From a checkpoint of a small masked image model.
Model: 64-pixel images, encoder norm layernorm, encoder activation gelu, encoder layers 12, encoder width 128, decoder width 192.
Training: adamw at rate 0.0022, 8600 steps.
Rows from block 6 of the encoder, named by matrix and row number. Rows with one number belong to one attention dimension. Each number is 50 + 10 x the weight over the matrix's rms, rounded and kept within 0 to 99. All counts start at 0.
# v: attention query, key and value (stacked) (encoder.blocks.6.attn.qkv.weight, 384x128, the v third), inputs 0-127
# proj: attention output (encoder.blocks.6.attn.proj.weight, 128x128, transposed), outputs 0-127
v.45:41 49 49 40 52 53 53 42 51 46 45 49 69 40 53 54 52 42 44 45 63 43 51 44 66 56 43 59 49 49 51 51 66 57 47 60 51 38 40 49 38 53 47 57 47 66 36 46 47 47 40 41 53 36 46 65 54 56 39 58 68 58 56 49 61 54 37 44 50 56 65 56 52 62 54 53 47 44 49 43 49 46 58 53 41 41 44 49 56 57 48 53 44 58 47 43 56 57 42 53 41 33 45 61 60 43 44 32 50 63 56 44 61 47 55 39 70 37 58 49 50 44 43 33 55 42 45 39
proj.45:46 59 41 51 42 47 53 43 60 53 45 52 43 49 59 42 39 54 54 38 44 60 46 38 54 42 51 31 43 55 46 36 56 57 44 50 50 51 38 52 54 51 55 52 51 54 54 53 58 60 64 61 57 42 52 59 46 37 45 57 54 53 53 49 42 49 52 40 54 69 53 51 64 40 46 58 55 48 53 64 47 43 55 58 51 50 47 48 65 38 40 39 57 44 64 60 52 38 58 37 61 54 61 45 43 54 53 71 47 36 57 52 43 55 56 54 55 55 49 50 56 48 59 62 56 44 56 49
v.46:39 45 69 62 54 52 51 43 54 60 62 59 42 58 70 48 34 26 39 52 84 59 39 41 63 38 38 53 41 64 60 48 45 44 39 46 60 56 58 60 44 56 61 49 49 54 50 46 32 58 52 27 57 39 50 71 47 61 61 32 51 59 43 49 50 59 50 56 72 57 73 48 46 51 43 54 45 50 18 55 40 45 72 39 54 45 53 55 55 52 59 35 43 52 50 43 44 46 44 46 33 27 58 60 49 30 51 54 46 52 40 46 29 58 52 64 78 57 51 53 55 48 29 59 68 65 78 42
proj.46:46 40 30 56 53 60 31 64 39 57 45 58 37 58 32 31 57 66 54 46 22 40 40 36 54 32 57 27 63 31 26 62 66 50 52 43 65 53 53 44 63 43 45 36 28 40 30 59 56 49 48 64 45 45 59 51 53 49 32 58 44 44 55 55 46 42 31 62 58 59 39 51 43 66 28 41 80 53 74 55 59 54 40 57 29 74 42 55 35 24 45 63 66 44 48 64 42 53 61 51 80 61 38 33 62 60 77 48 52 66 48 60 47 54 41 60 46 46 39 46 42 49 49 55 47 40 38 70
v.47:64 48 28 29 45 43 46 63 52 36 28 35 57 34 28 56 67 53 64 57 21 38 63 51 43 68 53 45 79 42 43 58 53 51 62 47 47 51 41 29 47 45 45 53 52 45 48 66 55 35 59 69 56 43 49 29 41 49 33 83 55 47 51 58 53 42 59 41 35 48 35 56 47 43 53 52 58 46 89 44 48 45 26 46 54 58 48 45 43 57 54 72 53 50 53 58 47 52 54 51 64 73 38 45 50 78 52 29 51 59 59 59 74 49 59 18 34 37 55 42 60 56 77 40 43 46 27 49
proj.47:49 62 75 55 35 34 65 42 74 42 52 44 70 34 63 76 29 42 64 40 82 51 58 57 58 68 37 67 26 56 66 28 32 70 50 63 26 47 52 63 36 57 38 63 55 53 69 55 59 58 53 46 57 62 50 48 61 43 53 29 60 56 53 46 47 61 68 41 42 54 52 46 79 40 64 57 32 53 23 40 46 45 51 43 69 30 56 41 59 62 48 24 54 50 79 45 63 44 51 56 31 36 62 64 29 36 21 66 46 39 49 37 44 48 57 44 44 58 55 38 51 46 56 36 59 55 59 33
v.48:60 57 40 46 42 47 55 39 45 49 48 52 41 67 54 39 57 51 51 63 42 46 47 53 49 57 62 31 50 52 44 52 44 54 45 60 56 45 59 60 78 47 38 56 44 56 41 50 49 52 60 51 51 45 51 27 62 37 55 50 55 47 55 55 41 43 70 48 21 51 55 47 46 35 62 56 40 57 53 49 55 51 45 46 50 65 46 50 56 51 60 54 38 23 53 63 59 52 50 52 51 53 50 53 31 42 40 51 57 60 68 70 68 47 52 59 45 58 61 74 42 45 59 62 40 52 48 41
proj.48:49 58 57 51 60 55 57 56 42 26 58 53 65 43 48 63 64 41 45 59 57 51 50 45 46 41 40 75 57 49 68 52 47 21 55 58 37 35 48 56 29 55 51 40 44 47 58 39 50 42 46 31 47 51 51 75 42 68 34 45 53 38 50 53 45 57 49 44 64 47 41 41 39 47 50 39 48 54 50 50 47 47 64 53 47 39 57 48 33 43 52 61 40 69 28 36 42 58 34 50 39 42 52 59 52 38 45 55 46 46 49 44 58 56 57 66 62 50 52 51 59 59 47 60 44 56 47 59
v.49:54 50 50 60 64 50 56 39 51 27 44 41 70 47 57 59 65 43 58 43 33 33 56 38 50 61 41 69 50 42 47 53 52 78 43 52 35 54 34 40 23 49 40 64 51 68 55 48 58 50 51 47 63 49 49 57 63 61 35 48 53 74 56 47 59 40 30 51 52 46 51 45 53 70 43 56 60 51 54 30 48 50 59 58 48 46 50 42 66 47 52 46 59 82 48 47 46 71 46 49 66 40 30 55 46 55 58 33 51 55 43 50 47 50 43 44 46 45 64 41 41 62 62 00 54 33 48 43
proj.49:37 46 51 37 28 49 62 40 59 71 53 28 50 51 62 42 26 73 48 39 73 74 47 52 55 63 48 31 34 83 36 41 46 35 53 39 35 48 42 40 59 62 55 69 46 59 45 41 50 51 52 55 47 43 46 48 28 42 49 64 62 34 49 37 68 57 63 38 56 68 65 51 52 33 58 59 60 44 48 70 53 42 57 56 54 43 48 53 49 29 48 41 46 21 40 47 59 34 55 55 51 49 61 52 46 56 28 57 45 29 72 43 44 48 54 37 50 60 53 45 54 27 39 58 60 51 72 46
v.50:38 45 41 19 42 53 58 58 47 51 51 53 42 35 42 38 48 57 44 58 50 55 47 67 60 47 47 43 70 58 54 49 52 44 70 46 51 40 63 46 58 44 58 41 72 49 49 64 51 59 44 74 38 51 54 44 45 33 56 73 57 43 41 48 52 46 67 32 42 47 42 64 51 36 51 43 41 46 73 51 34 33 35 37 52 50 63 58 37 49 44 58 53 52 53 50 52 22 48 56 53 80 57 45 50 61 47 63 48 56 48 59 46 56 74 34 47 34 51 49 63 39 56 50 49 53 47 53
proj.50:52 45 62 48 47 32 55 55 62 28 42 46 49 47 41 59 40 42 67 40 52 38 35 56 47 59 43 54 52 48 48 48 39 59 51 63 47 48 48 57 34 49 41 51 40 47 49 61 52 50 54 51 50 52 55 49 62 51 50 26 43 55 53 53 42 46 39 57 37 53 57 51 61 65 47 64 44 54 41 34 51 56 45 40 55 54 51 42 63 68 46 43 63 55 94 54 45 63 65 51 46 31 47 54 47 38 50 52 50 50 38 54 54 51 45 45 46 45 49 42 46 54 54 36 43 46 41 54
v.51:56 61 39 59 57 51 54 39 44 48 38 53 50 63 50 31 63 59 56 41 50 56 47 41 53 47 54 35 55 59 44 58 46 54 46 46 50 52 52 57 55 50 43 63 53 47 39 45 51 46 55 51 51 53 53 34 73 38 57 50 61 45 54 50 49 59 55 57 42 44 46 51 48 37 63 48 54 55 51 49 48 49 47 34 54 57 39 42 59 54 53 48 41 22 52 54 64 49 53 45 49 40 37 61 44 44 53 58 59 45 50 49 49 43 45 54 39 57 57 59 43 54 49 53 39 55 59 45
proj.51:49 54 58 44 52 46 60 45 50 52 55 48 48 33 59 57 47 43 45 64 62 38 41 51 47 50 47 72 43 48 54 50 56 38 57 58 45 51 53 46 44 50 53 48 47 48 52 45 47 60 44 24 47 41 49 69 39 66 48 43 57 36 44 50 63 45 41 56 59 54 43 41 35 53 50 51 44 51 44 51 55 57 58 67 53 51 50 59 35 37 68 53 41 56 27 56 37 53 27 43 42 45 62 43 50 47 44 56 43 53 54 45 57 57 55 63 65 41 55 49 53 51 45 58 47 50 57 56
v.52:71 42 52 61 48 54 42 50 51 51 41 48 55 49 30 42 60 53 54 75 31 43 66 57 46 46 48 42 64 47 47 62 52 64 65 46 49 56 42 38 56 52 34 54 35 42 54 60 70 42 56 68 55 60 52 55 47 55 38 64 50 37 45 58 47 61 67 55 51 41 25 43 47 67 48 30 60 53 63 48 56 48 48 55 63 75 55 58 41 45 57 63 55 45 53 50 48 55 61 50 63 74 33 37 50 61 61 53 46 58 47 43 61 35 45 34 13 54 48 45 54 58 59 37 46 46 35 57
proj.52:48 59 61 40 44 34 55 55 67 53 47 41 55 49 65 71 41 41 50 61 58 43 67 58 59 66 54 68 29 50 70 40 46 46 48 56 38 51 57 49 40 39 51 50 70 48 66 49 48 44 60 44 48 50 53 33 47 55 48 46 44 56 52 57 43 58 58 36 44 37 65 47 63 35 48 67 33 46 43 38 51 60 52 41 59 31 50 41 56 71 35 33 47 53 56 39 62 48 61 57 31 46 41 73 42 42 31 31 42 42 47 58 48 49 55 37 54 57 54 49 49 46 52 65 69 64 40 49
v.53:39 54 54 47 56 49 56 44 52 42 48 44 59 45 49 60 65 49 60 48 43 34 47 56 55 64 47 49 49 60 47 48 46 52 64 51 55 43 60 56 58 42 47 56 69 55 50 46 43 55 46 49 57 31 51 34 71 41 48 53 69 59 52 38 70 29 58 39 50 57 68 60 52 61 56 51 41 50 45 36 49 47 59 29 47 57 48 45 60 50 59 57 43 51 51 55 48 68 41 50 58 40 48 49 50 58 58 42 48 51 47 71 62 46 48 45 61 51 65 58 51 51 54 44 58 37 58 54
proj.53:46 58 47 40 47 42 59 48 53 54 45 63 60 62 62 59 45 63 40 53 58 61 32 37 55 53 42 42 49 60 41 62 52 57 27 44 40 47 42 45 39 67 49 54 41 54 43 49 56 51 39 43 52 64 46 62 42 61 43 50 64 47 46 44 39 62 35 54 54 68 44 49 69 36 59 54 63 50 49 56 53 40 50 63 48 54 50 46 40 39 68 47 48 42 52 45 47 39 51 43 52 55 62 58 55 46 52 60 42 45 57 55 37 54 58 56 54 46 50 54 47 55 52 44 39 46 58 47
v.54:53 53 71 58 53 52 36 44 49 55 60 50 38 50 47 59 47 54 42 56 61 46 45 53 32 54 57 52 29 43 49 38 58 45 44 50 43 52 60 51 48 55 53 54 53 42 53 46 58 58 59 51 41 59 56 54 56 43 58 37 46 51 46 61 40 44 42 49 49 38 51 55 50 59 48 58 53 45 36 59 54 46 57 53 51 47 47 51 46 47 47 54 60 60 50 49 58 45 57 52 49 46 74 55 48 44 40 65 74 37 42 44 55 56 48 60 52 66 37 53 48 45 51 64 49 53 38 62
proj.54:49 47 42 58 59 54 52 55 45 55 53 45 53 56 43 44 66 48 65 64 32 59 49 56 56 36 61 59 69 55 43 57 47 35 60 48 49 57 46 41 61 48 63 51 52 47 48 53 40 37 41 50 43 53 47 45 62 76 58 57 58 48 52 47 59 46 53 60 46 22 36 52 28 46 47 33 52 48 62 44 52 45 54 49 35 55 46 61 48 40 58 60 46 42 41 47 33 61 45 44 48 60 36 36 55 49 61 30 52 57 52 61 71 45 45 41 45 49 52 60 54 61 57 71 51 49 52 48
v.55:45 46 48 32 48 45 56 48 58 45 52 54 62 43 45 47 41 40 50 50 61 54 50 49 67 48 51 47 63 58 51 61 52 40 57 54 62 44 42 54 50 47 56 48 40 65 35 51 47 45 43 58 65 35 51 58 41 53 42 50 59 50 55 55 43 61 56 60 46 65 55 54 53 29 51 43 50 50 69 42 48 54 46 58 54 54 43 56 62 46 44 50 48 37 47 48 56 37 48 54 56 58 41 53 53 46 51 33 34 62 60 37 43 40 53 50 62 32 51 47 46 57 45 54 57 41 56 38
proj.55:56 55 54 53 47 44 53 47 54 52 45 71 39 43 57 51 32 39 48 52 49 43 60 41 52 43 45 35 34 31 57 42 71 67 29 46 53 54 52 58 39 37 48 58 49 56 61 50 57 72 64 58 60 56 50 62 49 40 46 49 48 49 45 70 36 56 56 29 55 58 59 41 68 64 44 63 52 47 39 61 56 53 53 30 60 47 52 56 51 60 35 42 59 69 61 66 49 42 65 56 52 36 44 47 41 54 48 75 57 49 48 48 44 55 50 55 59 52 48 44 47 49 45 38 50 53 51 54
v.56:36 52 43 50 56 48 56 59 63 49 45 57 34 42 67 55 39 48 53 46 55 48 47 43 60 38 53 62 65 38 40 70 47 55 29 55 57 55 28 51 35 49 53 42 43 56 55 49 40 41 52 63 67 38 45 61 35 62 54 42 44 42 49 53 52 56 32 66 56 54 44 48 54 48 40 62 55 49 58 55 52 54 48 69 43 47 49 56 50 47 68 47 46 55 47 49 46 54 53 47 58 59 50 49 66 56 48 43 44 45 46 37 59 51 57 51 45 32 48 36 49 54 54 48 50 56 38 47
proj.56:51 44 58 43 44 49 38 44 50 55 49 29 62 53 48 43 40 54 51 35 42 45 61 56 53 61 44 48 41 52 66 24 60 71 51 48 61 48 57 47 58 42 56 50 56 50 49 58 57 67 51 58 41 55 53 56 48 36 53 58 44 54 47 58 53 47 46 40 46 53 53 48 63 62 44 39 47 39 47 60 48 47 43 39 60 50 48 52 48 61 30 44 55 65 59 56 63 38 44 59 52 46 44 53 44 50 43 60 58 41 55 48 40 55 42 48 57 52 43 40 46 53 26 36 56 46 49 52
v.57:59 39 42 39 46 44 48 49 60 41 58 40 68 29 43 60 53 41 52 69 46 40 63 52 66 63 40 49 78 64 47 58 33 48 60 63 55 42 56 35 69 49 53 52 41 49 52 57 61 49 53 63 51 39 47 45 42 47 38 60 38 44 47 57 47 65 62 37 38 49 54 59 56 49 46 58 33 49 54 39 41 39 44 56 50 85 56 55 43 46 52 63 49 53 48 53 40 48 33 63 52 73 48 67 56 54 44 46 44 67 59 55 55 45 62 34 34 42 60 39 58 34 58 40 50 37 39 55
proj.57:50 44 71 50 53 35 47 56 57 40 42 50 55 57 36 57 47 49 63 42 54 40 41 55 53 45 54 58 42 50 56 51 52 58 45 45 31 47 47 47 31 55 51 57 55 56 43 55 58 49 51 39 56 61 58 51 53 59 43 41 57 60 59 52 44 48 55 43 50 63 70 49 62 52 50 59 42 52 44 44 56 48 53 36 59 38 54 47 49 70 36 33 63 47 93 53 52 50 72 42 57 42 38 46 45 45 49 48 51 47 43 51 40 43 52 34 56 60 48 38 50 58 56 48 56 57 44 45
v.58:56 47 72 59 59 44 39 45 51 42 60 53 56 55 46 61 56 37 44 67 54 47 37 52 48 60 58 70 45 46 58 38 66 50 56 48 45 53 48 38 50 53 46 74 48 49 54 45 42 51 52 43 51 46 51 65 51 58 53 28 44 57 45 60 49 51 37 46 43 58 69 46 51 60 45 51 33 58 45 41 56 50 65 66 58 61 55 57 45 39 41 53 55 57 52 44 52 40 44 57 54 46 71 51 39 62 37 46 61 54 44 46 48 44 50 60 49 54 38 53 48 52 51 54 54 38 34 56
proj.58:53 41 41 49 55 48 57 49 36 59 42 53 51 54 41 39 57 66 50 72 45 69 54 48 60 39 51 22 67 59 45 64 57 32 42 51 48 41 47 37 60 47 50 39 49 51 46 56 52 29 56 58 50 56 44 49 49 45 46 58 60 53 48 50 45 53 60 44 58 44 38 53 54 42 42 47 56 52 59 48 53 53 50 42 49 40 45 40 55 53 44 60 46 32 58 50 48 54 55 45 48 64 37 54 58 50 68 21 37 56 57 61 62 51 52 36 48 53 43 61 45 53 54 63 63 61 52 43
v.59:50 58 43 62 47 55 43 43 49 52 36 51 42 59 47 21 50 67 58 40 51 62 54 55 55 39 63 35 38 49 43 61 51 62 40 46 53 55 35 49 43 45 41 51 53 48 45 44 55 39 51 62 63 58 51 50 61 34 56 49 45 51 56 53 38 71 61 61 41 52 48 47 53 35 50 39 61 57 55 54 55 60 43 56 61 50 43 44 67 42 59 46 50 24 50 48 67 42 79 40 57 57 47 49 44 41 62 65 63 30 49 29 46 40 45 60 25 65 43 44 38 61 53 57 41 51 56 46
proj.59:40 52 47 48 55 50 53 53 43 54 64 44 58 47 64 52 50 42 48 74 53 37 58 59 48 62 55 73 55 46 63 51 53 34 63 50 52 54 53 57 46 53 53 53 53 46 70 40 37 62 52 37 43 47 48 55 35 71 55 54 45 42 50 51 71 40 51 62 61 27 47 39 28 51 50 59 41 48 45 52 49 46 62 45 51 55 52 70 41 44 49 60 45 67 12 55 49 54 22 52 41 50 48 40 49 47 38 52 49 61 60 45 56 54 39 58 65 42 59 57 59 44 40 51 56 55 60 48
v.60:53 52 55 36 43 48 53 41 42 52 51 55 53 58 39 56 51 52 52 37 51 41 45 57 50 57 60 38 44 59 44 42 46 41 55 47 59 47 75 71 73 48 52 55 55 44 27 49 50 60 43 48 44 53 47 34 61 39 51 49 61 46 53 51 30 48 65 49 39 49 62 52 49 33 55 47 36 48 51 39 50 48 57 35 52 46 41 54 60 45 33 60 45 36 48 61 58 48 45 47 41 42 57 56 35 38 43 44 57 53 56 64 46 45 54 55 59 54 57 68 43 49 47 69 42 50 56 45
proj.60:45 59 36 56 58 44 54 57 53 36 49 71 42 48 58 56 54 39 48 61 54 47 40 43 41 39 43 57 63 40 51 62 51 35 45 57 39 53 43 51 38 50 44 44 37 59 62 47 49 45 49 35 56 50 43 64 48 64 42 50 55 41 48 52 37 53 41 63 55 55 32 42 46 59 56 48 52 56 48 47 55 47 52 54 39 51 58 43 43 47 67 51 41 46 38 41 36 57 45 44 50 40 46 43 54 48 64 60 53 55 46 49 54 47 53 61 57 44 53 46 49 59 59 52 35 55 48 52
v.61:46 51 67 48 51 50 50 56 52 65 48 55 26 51 63 52 45 58 37 50 56 51 56 64 47 45 63 50 38 47 43 53 45 42 59 54 48 47 56 55 57 51 59 28 59 50 59 44 59 55 54 46 48 69 51 49 45 48 49 49 46 60 44 38 51 45 52 50 50 53 54 51 53 54 48 53 55 45 49 55 48 53 49 41 54 48 49 46 50 51 54 42 47 44 49 60 54 47 50 63 44 50 48 47 55 41 42 47 57 47 48 45 51 60 56 52 58 54 50 48 52 40 55 65 57 55 50 55
proj.61:42 51 45 47 44 47 47 57 43 52 53 43 46 54 45 50 51 45 59 39 38 43 57 45 53 48 45 71 57 38 44 56 54 56 34 40 52 63 52 50 54 52 45 50 46 39 43 57 34 51 47 57 47 54 52 36 50 52 59 48 42 39 44 55 47 41 41 68 51 40 47 55 51 50 56 47 51 48 56 46 56 50 49 45 49 43 47 56 45 44 47 54 48 61 46 40 45 51 50 41 54 42 48 51 55 48 25 41 64 41 55 46 67 49 44 48 38 46 54 67 46 63 64 47 42 47 41 49
v.62:54 49 51 55 50 56 47 43 47 59 52 41 37 40 45 43 39 47 45 47 41 60 59 60 58 43 47 52 51 44 52 53 37 49 46 58 47 48 37 44 49 56 50 46 52 47 61 48 61 50 51 52 61 57 49 56 37 53 54 44 35 43 48 54 52 40 54 48 54 51 31 46 54 52 40 48 56 51 50 58 52 53 47 63 51 64 55 56 52 50 48 44 54 48 51 50 57 52 56 53 58 56 52 45 61 49 47 53 42 54 49 45 60 43 51 47 43 56 39 49 52 43 50 61 46 52 52 61
proj.62:47 43 53 34 43 52 35 59 40 46 51 54 52 60 56 54 60 45 43 45 57 49 57 48 45 50 67 50 54 46 62 49 62 69 42 43 57 53 58 51 50 34 53 52 56 45 53 53 51 57 48 58 46 56 45 50 49 38 39 50 35 59 45 51 52 54 54 49 41 44 80 59 69 45 50 51 40 49 53 46 55 57 45 32 51 45 47 52 40 54 39 46 51 58 57 47 53 36 52 55 47 52 50 48 44 54 49 49 64 52 43 54 50 48 45 37 50 50 54 49 46 54 54 35 62 47 41 48
v.63:54 52 47 47 49 45 51 43 51 44 45 41 70 46 61 40 56 48 54 58 51 43 66 43 43 50 35 51 47 47 58 51 64 75 54 44 28 58 53 55 35 48 47 66 37 54 55 45 46 55 46 41 29 47 45 64 66 50 38 55 52 58 46 42 58 49 46 40 56 50 51 46 51 62 58 45 50 47 46 38 55 53 54 51 48 49 52 46 49 56 59 59 50 67 47 36 40 45 41 60 42 41 45 50 52 48 46 42 61 56 48 61 42 43 51 46 51 52 54 47 54 59 53 13 48 43 46 44
proj.63:43 44 60 49 54 64 67 49 60 61 55 38 45 52 53 53 30 67 56 34 41 65 37 52 62 60 47 45 47 56 41 45 35 29 42 56 45 37 44 45 50 53 51 59 50 60 37 46 55 39 51 58 51 43 54 41 47 56 49 54 57 58 52 41 63 50 57 54 41 61 67 59 48 46 51 63 70 52 54 54 46 46 52 58 50 48 44 45 50 39 47 40 53 27 50 51 39 49 69 45 51 49 57 59 50 55 42 57 44 35 50 43 50 46 57 53 51 57 50 54 52 30 48 74 57 62 53 49
v.64:39 39 47 45 45 75 46 50 33 52 52 48 56 52 49 51 36 61 54 44 57 48 56 53 55 48 39 58 59 65 56 57 43 47 42 62 69 45 43 53 47 49 47 49 45 61 26 52 52 62 58 63 59 23 48 43 41 48 57 34 35 52 48 45 49 48 47 42 54 56 57 44 47 48 51 51 61 48 46 57 52 54 59 40 57 56 48 63 69 49 52 37 46 65 55 48 64 47 51 62 53 55 46 34 45 57 48 43 48 60 49 12 46 46 51 47 40 39 41 39 42 56 52 63 41 54 64 63
proj.64:57 62 45 52 44 37 48 58 59 52 51 65 46 55 57 56 65 43 49 53 31 39 41 46 45 58 54 36 51 41 33 67 68 28 39 45 48 64 62 43 45 60 55 48 54 49 65 45 53 46 48 67 61 48 46 61 56 51 41 54 41 37 51 49 39 41 58 62 60 43 31 45 56 58 55 63 37 52 51 42 58 48 46 34 43 58 50 42 45 43 65 71 60 28 34 56 47 48 37 36 48 63 39 59 50 46 57 46 42 59 58 73 55 57 49 53 62 41 49 63 50 54 43 57 37 52 43 45
v.65:70 48 59 44 41 65 40 44 53 50 48 46 57 62 38 68 41 49 61 49 43 45 48 43 32 51 45 46 55 52 54 32 52 51 41 59 67 43 32 55 41 44 48 37 33 57 27 57 55 47 49 59 57 53 51 43 21 53 44 29 53 45 48 58 45 59 45 46 59 53 48 30 48 47 46 47 67 47 46 56 44 53 48 66 54 58 53 54 61 57 54 43 38 59 53 49 64 37 58 70 58 49 62 50 44 37 61 34 40 61 44 20 36 44 51 63 47 41 49 55 45 57 35 60 26 54 57 47
proj.65:44 55 34 50 66 47 48 56 35 62 51 59 47 58 46 42 65 48 47 49 53 49 39 54 58 52 58 43 59 56 30 58 56 23 64 38 58 55 50 40 45 56 55 54 62 47 41 41 42 49 49 44 56 48 34 61 63 42 47 58 50 52 48 55 42 56 63 42 52 59 52 54 30 43 56 65 40 48 53 41 46 47 48 35 38 56 47 39 43 50 53 56 49 21 34 48 61 58 55 37 50 60 45 59 55 59 65 54 50 67 45 70 63 42 51 37 58 43 49 63 51 62 65 56 59 44 47 46
v.66:57 41 51 37 47 33 44 59 67 52 57 50 42 51 33 55 51 58 53 34 57 46 31 39 26 54 43 44 44 53 49 58 68 60 42 59 50 45 50 66 29 59 44 50 46 41 55 54 71 52 40 57 43 81 51 35 55 63 41 32 63 34 55 31 24 29 48 51 62 41 30 49 44 73 39 35 66 51 63 42 48 49 50 46 54 49 54 45 55 52 43 64 44 53 52 69 56 37 60 69 64 50 57 56 44 29 48 77 36 51 58 31 23 54 53 54 52 60 51 66 43 52 59 55 47 49 38 46
proj.66:51 55 58 55 59 57 46 32 50 55 49 47 35 50 56 41 43 51 55 68 45 56 59 66 69 38 65 57 54 43 50 45 45 54 49 33 61 46 42 26 56 43 57 43 50 57 63 46 35 22 62 36 53 39 39 49 49 45 64 53 39 76 47 56 80 54 43 42 41 42 62 46 45 37 47 56 38 35 55 54 59 49 60 48 42 50 50 59 56 49 44 15 42 67 55 36 49 60 53 39 42 42 25 39 60 62 56 11 66 30 33 59 59 45 49 36 55 47 64 38 55 47 44 55 58 47 49 50
v.67:64 56 52 47 51 50 47 54 57 56 54 55 48 50 57 44 51 33 54 69 33 53 50 49 63 51 68 32 43 43 60 31 56 49 43 30 59 49 48 43 80 49 50 46 60 46 56 54 45 45 45 51 52 55 54 44 43 43 50 67 46 46 48 61 57 58 62 50 42 56 71 43 42 50 43 53 31 54 56 47 48 52 46 58 53 53 52 48 42 46 39 47 48 56 52 60 54 50 36 63 40 23 51 64 61 49 55 33 73 52 39 47 54 49 47 56 48 56 40 66 54 47 52 64 47 47 55 54
proj.67:45 49 54 52 72 55 48 49 35 58 54 37 48 52 43 51 51 63 35 42 70 60 48 58 39 41 51 62 65 51 48 63 41 58 55 57 46 47 50 62 29 53 50 63 28 48 41 42 46 53 48 41 57 41 47 48 49 45 55 38 65 62 49 56 44 58 52 48 51 59 41 43 22 45 62 24 58 54 52 56 50 45 47 52 55 50 50 34 32 46 51 74 52 27 34 41 59 56 70 39 54 71 74 32 45 49 59 67 56 53 59 49 53 51 55 40 44 56 46 59 52 44 47 28 59 45 53 62
v.68:35 40 45 38 48 45 46 46 40 46 59 45 50 53 45 30 41 45 50 39 47 54 54 48 64 43 34 52 52 54 41 65 43 52 54 65 59 45 50 56 49 50 52 64 53 50 35 52 43 50 44 73 51 48 47 64 70 57 53 47 38 43 55 40 53 54 51 52 56 52 45 55 47 57 54 51 53 51 47 47 48 52 56 48 50 63 54 45 48 48 56 62 58 45 50 44 46 54 51 43 45 61 38 48 53 64 48 61 43 58 49 45 54 47 51 51 45 51 43 46 46 61 52 52 45 58 40 46
proj.68:48 55 51 56 50 54 40 57 64 58 46 68 43 39 46 75 51 55 44 63 43 40 47 50 44 60 52 50 51 54 61 39 59 55 45 48 60 55 54 47 50 43 53 51 48 47 57 56 58 56 51 48 49 56 53 50 42 38 49 43 42 51 53 56 53 47 44 45 46 40 50 53 77 43 45 41 47 46 47 49 57 47 45 45 48 57 45 57 53 60 53 38 64 67 74 60 61 41 38 56 52 46 53 55 48 45 54 40 35 43 40 51 41 49 44 52 47 43 48 41 49 51 60 61 38 51 50 55
v.69:54 57 42 63 45 52 47 46 39 49 42 53 47 57 51 41 49 54 48 45 43 60 58 53 56 43 48 35 55 57 52 46 52 53 43 44 51 57 57 41 50 52 47 49 43 48 50 59 65 49 55 61 47 69 50 52 51 50 42 55 52 43 50 47 45 54 51 53 47 38 37 53 50 39 49 57 54 59 45 56 48 52 39 47 59 50 49 54 51 42 52 58 50 53 52 56 53 42 58 33 54 56 44 42 53 47 62 54 57 47 52 59 38 54 48 45 49 58 41 42 54 37 39 51 53 51 56 38
proj.69:52 47 48 51 51 48 56 48 57 47 56 52 40 47 72 54 46 59 40 57 49 52 47 50 40 49 46 56 42 51 54 48 48 49 56 50 45 43 48 54 51 40 51 46 49 53 70 48 41 56 49 46 47 46 45 38 38 36 46 49 49 52 49 50 50 49 56 46 54 59 53 53 46 50 50 58 58 56 51 49 56 53 51 62 38 51 52 43 52 60 52 42 55 45 45 41 24 56 54 57 49 59 44 61 46 48 37 31 42 48 45 47 58 54 52 46 38 48 52 53 52 47 55 48 50 49 51 53
v.70:49 46 42 54 52 64 49 46 41 61 49 44 54 57 37 49 38 55 58 46 40 61 47 41 35 55 53 48 50 52 59 42 51 39 36 49 54 48 42 42 45 46 49 40 42 55 34 56 44 48 48 58 58 57 49 53 53 48 46 58 65 48 51 47 69 48 44 62 42 49 49 53 50 56 43 68 52 42 44 45 51 47 56 55 49 40 47 50 51 47 32 55 51 51 52 52 48 43 51 44 52 52 52 44 51 57 49 52 37 40 52 39 51 42 57 53 50 51 46 52 49 38 55 59 44 53 58 54
proj.70:48 50 41 54 38 42 47 53 51 49 45 60 51 52 65 54 60 46 43 61 53 41 53 56 49 41 51 30 53 53 36 50 57 51 60 43 53 57 50 49 44 59 50 43 47 46 60 46 47 45 55 57 54 43 46 52 44 40 42 48 43 54 50 60 28 49 67 39 60 52 55 60 60 44 65 36 55 57 50 48 54 46 41 42 56 56 52 40 56 63 63 39 45 43 54 54 67 38 51 57 48 60 52 60 46 54 50 43 52 61 62 59 47 43 46 45 57 48 45 47 45 60 55 56 56 41 53 41
v.71:50 55 52 46 59 39 46 58 62 47 49 56 51 42 38 61 54 57 47 54 53 54 52 47 48 63 47 64 49 40 47 54 52 55 49 60 44 50 55 50 34 54 54 59 57 46 59 43 43 50 47 48 49 61 51 59 51 51 57 42 56 59 49 54 38 45 43 51 55 43 44 46 51 38 57 47 52 55 46 45 49 48 49 50 51 41 52 53 57 45 58 53 49 53 49 51 56 48 54 46 53 62 52 62 48 51 56 63 35 59 59 50 46 49 50 44 60 55 51 62 49 48 45 42 53 55 48 44
proj.71:45 52 55 55 54 56 48 42 42 48 51 44 44 54 51 43 53 50 60 52 52 57 54 47 46 51 50 49 39 60 49 45 55 53 67 47 58 49 37 49 61 37 49 50 57 54 66 55 53 51 55 43 47 53 45 50 54 49 53 56 45 49 54 46 62 58 53 56 43 45 49 51 49 47 42 53 53 44 49 50 47 42 51 50 40 56 49 43 52 51 34 28 49 53 67 43 58 51 54 59 41 40 44 47 51 58 44 51 55 36 35 50 52 50 51 47 46 56 53 44 52 51 37 55 49 62 52 47